config = dict(
    model='masked image model',
    dataset='telescope images of galaxies (Galaxy Zoo DECaLS)',
    train_examples=88335,
    image_size=48,
    crop_scale_min=1,
    horizontal_flip=False,
    color_jitter=0.2,
    method='mae',
    mask_ratio=0.5,
    loss='mse',
    encoder_arch='vit',
    encoder_norm='layernorm',
    encoder_norm_position='pre',
    encoder_activation='swiglu',
    encoder_mlp_ratio=2.67,
    encoder_head_dim=32,
    encoder_fused_qkv=False,
    encoder_bias='none',
    encoder_qk_norm=False,
    encoder_parallel_block=False,
    encoder_dropout=0.1,
    encoder_inner_norm=False,
    encoder_moe='top_k',
    encoder_num_experts=32,
    encoder_moe_every=2,
    encoder_expert_mlp_ratio=0.5,
    encoder_experts_per_token=2,
    encoder_shared_expert=False,
    encoder_patch_size=[4, 4],
    encoder_layers=8,
    encoder_width=256,
    encoder_positions='sincos',
    decoder_width=256,
    norm_pix_loss=True,
    decoder_layers=4,
    residual_init='none',
    optimizer='muon',
    muon_scale='spectral',
    lr=0.031,
    momentum=0.85,
    nesterov=True,
    orthogonalizer='polar_express',
    adamw_lr_other_params=0.002,
    magnitude_pruning=0.7,
    steps=36800,
    batch_size=128,
    epochs=53.3,
    lr_schedule='linear',
    final_lr_fraction=0.05,
    warmup_steps=3680,
    weight_decay=0.002,
    adamw_weight_decay_other_params=0.01,
)
Rows from block 2 of the encoder of a small masked image model, named by matrix and row number. Rows with one number belong to one neuron. Each number is 128 + 24 x the weight over its row's rms, rounded and kept within 0 to 255. All counts start at 0. Numbers have three digits each. After the name is the row's rms in percent of the matrix's.
After each neuron's rows are labels from the 100 images, of 14976, where the neuron reaches its largest size: "responds to" is what is common among them; "patch colour" is the nearest of a few named colours to the mean colour under the peak. Only what is clearly more common there than usual is listed. The data: telescope images of galaxies (Galaxy Zoo DECaLS).
# gate: MLP gate (encoder.blocks.2.mlp.gate.weight, 672x256), inputs 192-255
# fc1: MLP up (encoder.blocks.2.mlp.fc1.weight, 672x256), inputs 192-255
# fc2: MLP down (encoder.blocks.2.mlp.fc2.weight, 256x672, transposed), outputs 192-255

gate.253 045:128128128128128128128128128128128111128128128128100128128128128128128222128128128128062105128108128128169128128128128128128234128128106128128128128128128194128128159128128128128128172136128128
fc1.253 045:128086128047128128128128128128128138128128128128128128128128128128128128128128128128152128128088128128128141128128076128128128128128217128128128128128128128128077065128128128128197128128128128
fc2.253 038:155128128128128128128128128128085207128051128128128128128128180128181128128128128128128128128128128128128128128128128128128097128210128089128128128128128128128128128128152128128128084128128214
responds to: edge-on disk: no; spiral arms: yes
patch colour: brown

gate.296 085:098125166100128128128128128128128128128212065212182189128128128128124128128128128201128082128128182118128128128128128128128128128128128128128192128128128128128128128128128180128131107128128128
fc1.296 159:101170109107128128128128083077147123080128128149124128128128128128128128154128138128102163107128083128074153148034128107114128144153128128128128128189128128151128128142128122025180128128192128
fc2.296 123:092128128148128048128128128128128085128128053128128128128128128128128128128128128128138128128128162128146118010165126128097128128081128066128128128128128128128128128077128128128128128128128128
responds to: shape: featured or disk; edge-on disk: no; spiral arms: yes
patch colour: brown

gate.267 012:128128128128128128128128128128128128128128128128128128128128128128128128128128128128128128128128128128000128128128128128128128128128128128128128128128128128128128128128128128128128128128128128
fc1.267 010:128128128128128128255128128128128128128128128128128128128128128128128128128128128128128128128128128128255128128128128128128128128128017128128128128128128128128128128128128128128226128128128128
fc2.267 013:128038128246128128128128128128128128128128128128128128128128128128128026128128128128128128128128128128128128128128128128128128238128128128128128128128128128128128128128128128128128047128128128
responds to: shape: featured or disk; edge-on disk: no; spiral arms: yes
patch colour: brown; grey

gate.218 133:111128128115128128128128083162128115128128128160128159128128131089128075128128128128110103128128134128128128128128128162128129082128128128128128128172128128128128128128128128128173128128189128
fc1.218 110:128165081096134128179128128128128142128128168128077081128128128128128128128077128128160166128128150128128096163181128128128128128128128128193207145128128128187128072128110128128128128128074128
fc2.218 097:128128128128128086128109098125128128128128128128110124128128128128128128092128201128128128128128128128128128128128128128128128128128164128128128124137128128128128128128128128128128128128128128
responds to: spiral arms: yes
patch colour: brown

gate.596 104:128110128128128149071128109128071170159128128128112128108128104156128112084128128128128128128128128100128106060128128136128128100128128128128131128128128128128128128128164128128144058128128128
fc1.596 104:128128162128128086128128080128128156128128140159128128128128170195128128115128128128082128045128128128128128128128128128128128128128158128128162168130128128085128128174128128128153128128131128
fc2.596 120:128128128128128098195172179128091143128128128181146074128128128128128128128128128122128128128156158128162128098128097128155066128128164128114128128128128128128077128112155128128098128128128128
responds to: edge-on disk: no; spiral arms: yes
patch colour: grey

gate.654 113:128128128128128128128128128128147128128102128148128128128128128128128128066128128128128065128076128128128128128122128128103185128128186128128128128170171128128128128071128092128128128128128128
fc1.654 145:128128128193054128128061128132119156128165128128128128093128063128075128128128128060071128128128128128128128128128128128190078153128128128128128128102128128128128128167128128128156113128089110
fc2.654 120:128095128128128128128128185128128189128128154128128128136128128128128128070128128128128128128128128157128128128128103128128128128128128128128128128159128128128165128168097128128128128157060064
responds to: edge-on disk: no; bar: no
patch colour: brown; grey

gate.604 046:128128128128128128128128128128069128128128128128128128066128128128128128128128128128128093128128128144092128128128179128128128098179128183128199128176176128128138128057128128128128063128128128
fc1.604 044:128128128128128128128128128128128185046128128128128128128128089168171128128119128128128141171128128048128106128128128128083128128128168128128151128073074128128128128128128128128128106128161190
fc2.604 039:128076128128128128091128128128128080128128128128128128128128128128071128128106128142128128128208128128128128075128128128128128128128128128128128128128128128128128128128128128128128128128128078
responds to: shape: featured or disk; edge-on disk: no; spiral arms: yes
patch colour: brown

gate.161 097:128128128128128050084128128185128194117128128128173128128148128128128128189128128096085128080116128077128128128173128128128128128116128128066128128151128128128128128128128128128128128128128128
fc1.161 087:128128128128128179128128128128128128185119128128071128128098163187128128128128128128159128176128181128128128128096128128128128128128128128152128128128128128128128128128116128128128128128128128
fc2.161 071:128130128128128102128108128169128128128128128087159128128128128128128153128128128128128128175128128109168064128170128128128128156070128128167079148128085128158128128128128065128128128102128128
responds to: roundness: round
patch colour: brown

gate.571 105:169128128128128128128074128128161128128128128209128080128128128128128128168128128128106138128128128176128148128128169154057128104128128128128059128128088128099057128128128108128099128128128079
fc1.571 085:128178128128202128128128086128128128128128128128167169128186128070128128128128079128125128128128128128128128180128128128128128128128128128128128128128128128128128128128128128128128172128101128
fc2.571 082:128128128128155128172128075128128128128159128128128128128128128128128128128111128154128128128128128086088128172035128128128128128128128128128128095128128128128128070128128179128128128128128128
responds to: roundness: cigar-shaped
patch colour: grey

gate.431 048:128128128086128128092075128128128128063128171195128086128086128128128128128154128128078128128128128128128231128128128128128109128128178128220128128128128128128052179128128128128092193128128128
fc1.431 036:128128128128182128128128128128128128128128128043128128128128128128128128128128128128128128128163128128128128128128128128128128128196128128128128228128181128128128128128128128128128128128054089
fc2.431 035:128128128128162191156128128128064128128128128128128128128128128128128216128150128128128128081128128128128128128189128128128128128128128128089128128128128128128128073204128128128128128128128128
responds to: roundness: cigar-shaped; edge-on disk: yes
patch colour: brown

gate.578 079:128128183128128128128128128128128073128128128128128128128128128096110128128128128128128128128128128128128128182128128128128128128143226128128038102128163128128128128128128128128128158072097128
fc1.578 084:128051128128113128128128128128128100128128128128128128128128128128119128128171128128128128128128128128170128180128128128128128102128128128195054116149128128128128128128128099128128165068128128
fc2.578 088:128128128128128128128128128128188128128128128128128128128128087128151082103128128128108128128162128128128164128128128080128128128128128128128128128128128128128128128128128198188128172128162128
responds to: edge-on disk: yes
patch colour: grey; pink

gate.529 093:128128097128128128092128128128225128078170128128167128128128128128128079128123128068150128105128128128128107128128128128128128128128084128128128128128128128128162074121128128107128128128128142
fc1.529 100:128128128128128128128128110128184093128128128128128211128115136128128091128150120128128128128128128128128128128128117128128128128128128128128128116128129128128128168114121128128172187152128171
fc2.529 087:117128128128055128128191128128110128201128128128092128107145128128128128128128128128128128128128128128128128128128181128128128156128128128094128100128128217066128128054128198128128128128075128
responds to: shape: featured or disk; edge-on disk: no; spiral arms: yes
patch colour: brown; grey

gate.506 129:128128183128128128098128128128128128128128128182063128128128128128132128128128144134156072128128113128179128096128148128128128093128128173097144128159128128128128128087128128128125137128128128
fc1.506 122:128128156128074128128128124128128134128128128211128128128128128128134115128064128128128055157128128128128150128128128128128128128128128128144102088142079161139128128088100107128178128128122128
fc2.506 142:166186076173128110163128128125128166128128128113173128128128098177128128128128128068128128144128128128128128105128139128194107128128128128065128128128115128128128128128128179128151128163128128
responds to: shape: featured or disk; edge-on disk: no; spiral arms: yes
patch colour: brown

gate.424 118:128128128128128128128128128128128128069128062128050128128128128128128128190128115213128128128128128141128128128128066128128128128128097128128128143163128128128128128128128128128202128065184128
fc1.424 106:128128128128128063128125122128128128040128128128101128128128128128128138128128159129080128128128128128128128128128109128128128128128096128128128128135128128128128128128128128151182104128128128
fc2.424 088:128128128128128128128128128152128128156128128128128128128128128009128068166128128128140181128128128088128128128128171128128128128108233176155128128128128168128128128128128128161128128128128128
responds to: shape: featured or disk; edge-on disk: no; spiral arms: yes
patch colour: brown

gate.557 087:128128076128157177128128128128175128128128128128076128121134128128140128090128128128080097144128128146093128176153106173135128201128128114159128128128128097128128167128128128128128128128128071
fc1.557 094:128128111150128128128128111148128128074128128056128128128103128093128128128140128140103128128153128075128021128093160128128128165126128148115183077070128128128128128128145156128128128128128111
fc2.557 091:066128128092097139128186128128128128128128128105128128120128128128128128128177153128128160128175128128128110128128128128128154128128128128128049128128128128104128128090128128128092128128114065
responds to: bulge size: small
patch colour: brown; grey

gate.318 102:128075151128128069128128128106194128174180128150128128128128128128128128128172128128128128128170128128128128128128128128128128173128183128128128128128103128128128128128095050153128163066181128
fc1.318 087:128128128128128128128128081128128126128128128128128128128169208128183128191128128130128128128135128128128128128159128099128165128128077128100076128128128128128128128153153110106132170128128128
fc2.318 084:174107097128108128128128159128128128128128128128068128069128128128111125128128128128128128128128128128128128070128128128128128137128128182128128128128128128137128128076128128128098177128087128
responds to: spiral arms: yes
patch colour: grey; brown

gate.382 111:158128112128128128117128128128146082128128128128128128134128143128179128128128122098128100128156128128128128128128163128171128058115128128064128128128128128128128121128125128128087128128064128
fc1.382 119:115128128128128128130128099120128128128128134128128128096128128128092105107176128128128128128128128083128128128128089128128128128128128141148128128034128128128128128128154128128128128128128128
fc2.382 109:091128128074128128128128128162128161128128128128128128128183128128128092128128096128128128128128128128157124075152128066128128076128075178128128128128128128128090231128128128128128120128128065
responds to: shape: featured or disk; edge-on disk: no; spiral arms: yes
patch colour: brown

gate.3 071:128128128117128128128128061088128128155128128128128128128128128128128128174128128128128128128128128128128145128128199128128128128128193128128099104203128128128128078128040128128128110147128068
fc1.3 058:128097147078128087128128092128128086148128128128128176128128128128128128128091146128112128128128077128128128128116150128094128165128166128082128128128204128128128058128128128182128107128066128
fc2.3 062:161128128128128128128128199128128128096098128150096128128099128113108128128128106128112128128128128128041128128128128128128128128128128128168128128112128105154128128128128128128128128128128147
responds to: edge-on disk: no
patch colour: grey

gate.646 064:059128128173128128128128128164128042128128128128128184090128193128128071076128128042161128128128080128128110128128128128128184128111128128104204205128128128128163128128128121161128128128128047
fc1.646 056:195128128128128128207128128128128237128128128128128128128128057128168128157128128128119128128128172128128128128128128128128128128128128128195128049128109128128128128128131128128128128128128128
fc2.646 055:128128128128128128128128177128128128128170100128128069128128128128128128077128128128128128085128128180128128157128128128128128190128128128128101128128128128208128109128128071128074128128206128
responds to: shape: featured or disk; edge-on disk: no; bulge size: small
patch colour: grey

gate.545 101:093128072128128128107128128128128128128128128128128128128060128128128100137128128075171128128128128146128202128128134128128149125168183128128168128128128144128144128128176128182128128075098128
fc1.545 091:128128147174142128128128128128128099128128128128128128128128128128128185128128128128128163128128128128128061106185128093128128170097128128128128128128166128128128128128128128107128128147128128
fc2.545 087:128128128159128128128128128128170128128128128128117128128128128128158128044128128128149128133080087198128128128128128124066128090128128128128128128128128164128128128128128128118128194128128128
responds to: edge-on disk: no
patch colour: brown

gate.228 096:128128128128061128128128070128128128128131128128128128128128128128128150171128185128128128056128165128128098128030128128128128128128128128128113128073128141128128128128128128128128128076128095
fc1.228 089:200128128128238172128073128128128128128101129128128215128128131128134128128128128128065128128128122128128128128223128128089128128128085128128128188128128088128128128128128128183128128076189128
fc2.228 087:128128128128128128128128128128128128128128128128128128128128128159128128128128128128128128128128055094128128128128128128128111128128128128128128128128128128167128128128128128128107128075128128
responds to: shape: featured or disk; edge-on disk: no; spiral arms: yes
patch colour: brown

gate.501 126:159128128128128128118128128128128128128179138128089128128172128128118128128128204214128128128128128128128184128128128058128128211128154134128128128128161103123128128128128128128128128128138128
fc1.501 109:190128128128170128128128128128166173082163126128128128128128128128128128128123167128183128128123128128128128128128128128092128128064073128128080128128183128156088128135128098128123128128128128
fc2.501 117:128094128073087128128145128128128146128175128104080128128128128102059073128128196140128128128128128128128128128128128128128128179105128128163072128143099128128128128128192092034128095118128128
responds to: edge-on disk: yes
patch colour: brown

gate.406 085:059128087128128128128128128128128128128128128128128128128076101128128132128128128128128198128042083128128171109128128128128182128128128128128128128067128128128128128128171200128128128128128128
fc1.406 090:128128128128128128128128128128128128166128132128060128092128108128128138088128237128086128115084128128128128128128128099171177128128099128074128128128128128128128128128128128128128093128128141
fc2.406 081:128128128128128128128128128128128128128128128149168128116129128128111149128128128190128128128128128128164128128128128128128128125128128128065143040128182124128078068167128128128105109128128098
responds to: spiral arms: yes
patch colour: grey

gate.526 100:128128075128128195128128110128128166037143182128128128128128128128128128128128128110078128128128111128128128128163128128191154128136128128063128128076151128128128128128128128128164112131128128
fc1.526 088:128128128128128157186128128128099128128133181128128128128128128128122128128128128128128128128128128128128128128167145128167184128128125128128128128128128128128128156128095128128128128086128128
fc2.526 093:128128170128128128128128128128128128123085128063128128128176095128128198183128128128128128150128029197128128128128128183128128128128128128128128128128128128128128128128128187134128103150086128
responds to: spiral arms: yes
patch colour: brown

gate.48 128:128128199173128102128128128128163128096128128128117128128128128128128128128128128128128128128128214128128128128128128081128128128070184168128128147128128081128128128128128128186128147053127066
fc1.48 147:128115128128125059128075127128128128110128049128128128128128128128128128128130128128128101128128077128128128194114128123128100128128117128128128128128128128139117203183159119128128128128128128
fc2.48 104:128191128082128128106128075128128128173128128104128167103128118128128128128080128128092128128128128128128106118128128128164144128128128128102128086128177128128128084125128128128136128128128128
responds to: edge-on disk: no; bar: no
patch colour: brown

gate.492 083:128128128128053128086194128163128128110188144166128128091128168128128128128128147128136162108128128128112128128128128128128128128111128128070128128128128128128128128128060128128104128080128128
fc1.492 113:116128156128128128143128128128128128128122128175133128087128128128177117102128143128128128128128128128164118052128128128112128091087128128128128128128200059093074111081188185128128132127153130
fc2.492 103:099167128107175128128128166128128128128128128098128128089128136128128128128128128128128049128128128128140128128128121119128128128175030128128176128136128128128128128175077089128128128128128128
responds to: spiral arms: yes
patch colour: grey; brown

gate.516 122:128128091128101095128128128128128128113128128079128128128128183128069128128128128128128140128128111128155128128128155128128128077128128143128128128107128128128128128128160090128128144128128128
fc1.516 126:128128128090128090147128099128068137128128064128128107128128128121113157128128128128128128071138128128157114128128128043195128149196099128195181128128128251128128128128128128128153128133128128
fc2.516 123:128128128135128128128128146159157128166128128128128128128128149128128128128128128128128128128128128114137128073128128128128128065088128166128128128105092128128128128128087128096128128128079128
responds to: shape: featured or disk
patch colour: brown

gate.321 070:164135098104128128083099128128128128128128181160087128128128128078128105089128128128128025128126187128095111114128128128135128128128128177128157128200128128128152128164152121131128128145128128
fc1.321 057:128142128128128128128162156128128165106128128128097128083071140112128119128084128153128064164128173128088128188128096128128128100128167106128128128171128156141128128128128128088128128128128128
fc2.321 061:128128184128182128073050067053128128092128128128150128128097166162128128128128128128091128128128128128141128084030170128128090128128128128128107097095202128155071128164170128134128128128128128
responds to: shape: featured or disk; edge-on disk: no; spiral arms: yes
patch colour: brown

gate.255 070:106128197128128128128128128128128128128128128128128128128128177128128095128128128128128128128128074128128128100128128133092128128128128128128128167128128128077197128054128128128128128151128128
fc1.255 071:128128205128128128150128128128128128163156128110128128128128128128128128160128128128075128128128106128113128128128128144096128128106128128128128128128128128128128128128128128128128128128128128
fc2.255 058:128128128128128128083128128128128128107128135128128128128128128128128128128040188128128128128128103128194128128128128128128255128128128128128128128128128128128128128128128128128128128128128159
responds to: edge-on disk: no; shape: featured or disk; spiral arms: yes
patch colour: brown; grey

gate.664 041:128128241128128128128128128128180128159128128128128156077128128128128128128128088062128128128128128072156128128128128128128128128128168128128128128128128128128128128128128128128128185128084128
fc1.664 039:128128242128128223128128128193128071128128061128128128128128128128128128128128128050174128128128128082174128128128128128128128128132128128128128128128169128128069098128128128128128128128128128
fc2.664 038:128151166128106128128123128128241128128128128128138255128128128128128128128128128128193128128082128128128128062159128128052128092128117128128128128092128128128128128128128128128128128128087128
responds to: edge-on disk: no; spiral arms: yes
patch colour: brown

gate.468 097:128119128128182074128128128128093128086128128128128139128152128167128128107128162128128128099155128163175087128203128128147128180160128128128211128120128128128128128165128128128142128104128128
fc1.468 092:128097128128167128146076128128142100128128128128128128128128128128128128128128157128128131128169161153144092128128128128128128186160128096128128164128103140128182128128161123183128128094128179
fc2.468 096:128128203128088168128091095128089128128105109128128128128128128149114128128128085167128159128118128128128128128151128128099128157105112128075128088128128186128172128101128128128128128128097128
responds to: bulge size: small
patch colour: brown

gate.196 105:128103128128128128128095065128128080141128090128181128186128128135189128181083128190128128128128161097128128128128086128128128177088128128128146128150128128193128128128128160190128102164128128
fc1.196 083:128128128128158128131128128128128145099134128128128128074128128125073109040128097128128110128128132174128128128128163106124128082157128128128092128141145128128104128128128128128128188128128128
fc2.196 084:128128178128128106090128128128089128119128128128128128128097128064128128128128128128163128096128153095128128164128128128128077098128128128128103128128128128128128088128206128128189128195051128
responds to: edge-on disk: yes
patch colour: brown

gate.303 031:128128128128128128128128128184128128128128128128128128069128128128128128128128076128128094128128128128128069044170128128128128128073128128128128128152077128128128128128128128200082165128128128
fc1.303 018:128128128128128128128128128067128128128128128128128128128128128128128128128128128128128128128128128128128213223128128128041128128128128128128128128128227128128128128128128128128128128128128128
fc2.303 028:128128128128128128075091128128128128128128128128177089128185021128128128128128128128167176056128128128128128128128179128128178150128128128128084081128128128128128177128182128128093128128128128
responds to: edge-on disk: no; spiral arms: yes
patch colour: brown

gate.606 031:073128128128128128128128128128128128128128128128128128128106128128092128128128128128128069128128128128071128128128128128128128128051128128128128128128128128128128128128065128053128128128128128
fc1.606 047:128128128128128128146128128057190128059177128128096128128044128128128128128128128128128128128128128128128128203111128085128128128071128128128128128128128128128128128128099128128086097128128128
fc2.606 039:181128128128128128128128148128128128128086128128128128128149128128100128128128182128128128128077128128128128128102081128128128122128128128058128191188128128074128128128128128128059128128128128
responds to: edge-on disk: no; spiral arms: yes; bulge size: small
patch colour: grey

gate.95 108:128164081128128128161115128128128128128128140128128128128128112157153128128128128128119128128068128128128128128128128128128128128128128128070073128128128128093108128222122128175128108128129128
fc1.95 109:128165128128150114128128178128128128121128159128128110128128088128128128128128128128080128128116128200144128128179128128066128128128128128099128128128128128128128128128093140128129128128135128
fc2.95 121:128072082128128128128128128128128128100088128151128128172128128128128128173128128199132128128128128076094128128128128128128128128180100073128128128053173116128128204102128097163128111128128127
responds to: spiral arms: yes
patch colour: brown