A small masked image model, trained from scratch.
Model: 20M parameters, 48-pixel images, encoder num experts 32, encoder layers 8, encoder width 256.
Training: muon at rate 0.031, 36800 steps, batches of 128.
Data: trained on telescope images of galaxies (Galaxy Zoo DECaLS), 88335 training examples, 53.3 epochs.
Rows from block 7 of the encoder, named by matrix and row number. Rows with one number belong to one attention dimension. Each number is 200 + 40 x the weight over its row's rms, rounded and kept within 0 to 999. All counts start at 0. After the name is the row's rms in percent of the matrix's.
# q: attention query (encoder.blocks.7.attn.q.weight, 256x256), inputs 86-171
# k: attention key (encoder.blocks.7.attn.k.weight, 256x256), inputs 86-171
q.192,120,200,279,127,286,200,200,200,200,200,243,200,200,153,200,225,200,200,200,92,200,234,259,200,200,200,200,200,200,137,200,200,200,200,200,200,200,200,157,213,200,23,160,280,200,200,200,278,219,266,200,150,200,200,200,200,268,200,200,154,200,200,200,200,147,200,200,200,200,200,200,200,200,200,200,200,271,282,200,144,241,200,200,200,271,200,162
k.192,114,135,200,200,200,200,237,246,200,150,200,200,200,228,286,177,220,200,127,200,200,200,200,200,288,200,200,200,200,200,121,200,286,200,299,229,299,200,200,200,200,200,200,200,200,200,183,226,200,200,200,200,200,200,191,133,143,200,200,200,200,200,332,183,200,200,200,200,200,200,200,200,278,200,200,200,93,240,186,200,200,200,200,200,149,186,181
q.193,095,130,200,200,200,200,252,252,200,200,65,279,200,187,103,200,200,200,200,200,200,200,200,200,200,134,200,200,200,200,200,200,200,200,200,200,101,200,200,200,297,260,200,261,200,200,200,200,200,200,200,200,200,200,200,138,200,286,200,200,200,197,200,200,200,200,137,200,200,200,200,200,200,200,200,200,200,123,200,117,200,200,200,145,200,285,200
k.193,094,290,226,98,200,132,200,200,200,193,200,200,200,165,152,200,200,200,200,200,200,200,200,200,200,200,200,244,200,200,200,200,231,150,200,289,78,200,200,200,129,200,200,200,200,200,200,200,200,259,200,200,200,180,145,221,200,200,200,291,200,202,273,200,296,200,200,200,131,200,200,200,289,196,200,200,200,200,200,200,200,157,200,200,108,200,200
q.194,099,260,200,191,200,131,200,200,200,200,200,200,131,231,200,66,200,200,200,141,200,200,200,200,210,200,155,200,200,200,200,200,200,200,200,200,200,200,160,200,274,200,200,186,140,200,200,200,165,172,200,142,200,200,208,200,200,200,200,200,200,200,293,113,156,200,200,200,200,200,323,200,200,200,200,200,200,200,243,279,267,200,200,200,212,200,200
k.194,104,257,200,200,264,200,200,159,270,260,200,200,200,200,200,200,200,200,120,200,200,200,200,200,254,200,200,100,200,305,200,200,200,200,200,200,200,200,200,200,200,200,200,200,200,200,153,200,200,200,200,200,182,200,200,284,213,292,200,200,200,132,200,200,124,200,200,62,200,338,200,200,200,200,200,200,200,228,211,233,200,200,200,200,200,200,200
q.195,123,200,183,247,241,172,200,200,200,200,200,196,200,205,200,163,200,140,253,200,241,200,200,200,200,200,200,200,323,200,257,240,200,200,200,123,200,146,200,270,200,200,79,200,200,200,200,200,200,151,200,200,200,200,249,260,200,200,200,200,200,200,200,123,200,285,200,138,200,200,204,200,200,200,200,200,200,78,200,200,160,150,200,338,200,200,200
k.195,112,248,200,84,200,322,200,200,325,200,200,200,268,200,200,142,200,145,200,244,200,200,200,200,217,200,200,200,200,200,200,200,200,200,200,200,200,200,200,200,200,208,112,200,200,200,200,200,210,116,117,224,200,200,200,200,297,200,142,200,200,200,64,200,200,200,147,200,200,200,200,163,200,257,200,200,200,153,200,200,200,200,200,200,310,200,283
q.196,096,200,205,200,200,200,200,191,200,200,200,200,200,216,200,200,196,200,200,200,141,200,200,222,200,200,200,200,200,200,278,200,200,200,200,200,200,200,200,200,200,108,200,277,200,365,319,174,200,200,200,200,200,237,200,200,200,200,330,200,135,274,200,229,200,200,298,200,200,200,200,200,200,200,79,292,218,86,192,200,191,200,200,200,200,106,200
k.196,098,139,153,200,200,205,200,200,200,200,200,200,200,200,200,200,200,200,200,200,200,200,69,200,123,200,119,200,200,308,200,200,200,173,59,276,278,200,200,200,200,117,200,200,200,200,276,200,200,206,57,265,78,181,200,200,200,173,200,200,200,200,200,200,200,200,200,200,200,200,247,200,200,200,200,200,200,200,182,200,200,200,268,281,200,200,216
q.197,085,200,200,138,164,200,200,200,266,200,200,91,200,200,200,200,200,200,260,256,200,139,200,200,200,191,200,200,200,200,305,148,295,200,200,200,200,200,200,200,200,200,200,200,80,200,200,200,182,200,133,200,264,200,200,200,200,200,123,200,200,200,200,200,304,110,200,200,200,200,200,200,200,200,200,165,82,200,200,200,200,181,200,317,263,200,200
k.197,092,200,200,200,200,200,200,200,167,200,200,200,200,131,100,200,200,314,267,200,200,121,200,200,121,200,200,200,200,200,200,200,200,235,200,292,200,200,240,200,200,200,251,200,200,249,200,200,157,200,200,200,290,200,200,90,200,200,200,200,200,36,200,200,200,200,172,200,200,200,31,200,200,200,262,200,200,200,200,200,200,127,200,200,200,200,100
q.198,106,200,200,216,200,200,200,200,200,200,200,162,200,155,319,200,200,223,200,200,200,200,200,200,200,229,200,200,200,352,253,84,200,200,196,200,222,200,200,200,200,200,200,200,200,200,260,200,200,157,200,200,200,200,200,173,200,270,200,213,200,200,200,200,200,82,200,79,154,200,200,200,200,200,200,200,322,200,200,200,127,200,114,200,200,200,200
k.198,108,182,200,200,228,77,166,200,134,200,200,200,200,200,200,200,152,200,200,200,290,159,200,200,78,200,200,124,200,200,216,200,200,129,200,200,271,200,327,200,200,200,200,200,80,200,200,58,200,200,200,200,179,219,301,351,200,200,211,200,159,200,200,200,178,200,200,200,200,200,200,215,200,163,200,200,181,97,200,200,200,200,161,200,200,287,200
q.199,107,133,200,200,228,200,127,126,277,190,200,120,200,200,164,200,200,268,345,100,200,200,200,240,200,146,200,200,200,200,200,200,126,200,200,200,114,124,280,200,200,200,200,200,200,200,200,200,126,200,200,223,142,248,200,200,200,147,176,200,200,125,200,200,98,290,309,265,200,152,200,200,242,200,200,200,200,325,200,364,126,244,200,200,200,200,265
k.199,104,94,200,200,200,200,200,200,200,200,200,200,298,200,200,200,168,200,200,200,200,200,200,200,157,200,200,200,200,200,200,200,140,178,200,152,200,176,200,200,200,200,276,200,200,345,200,200,163,276,200,200,200,200,200,200,200,200,200,200,177,200,200,244,227,200,198,200,195,200,120,200,211,200,271,244,200,200,200,141,200,200,200,58,200,200,200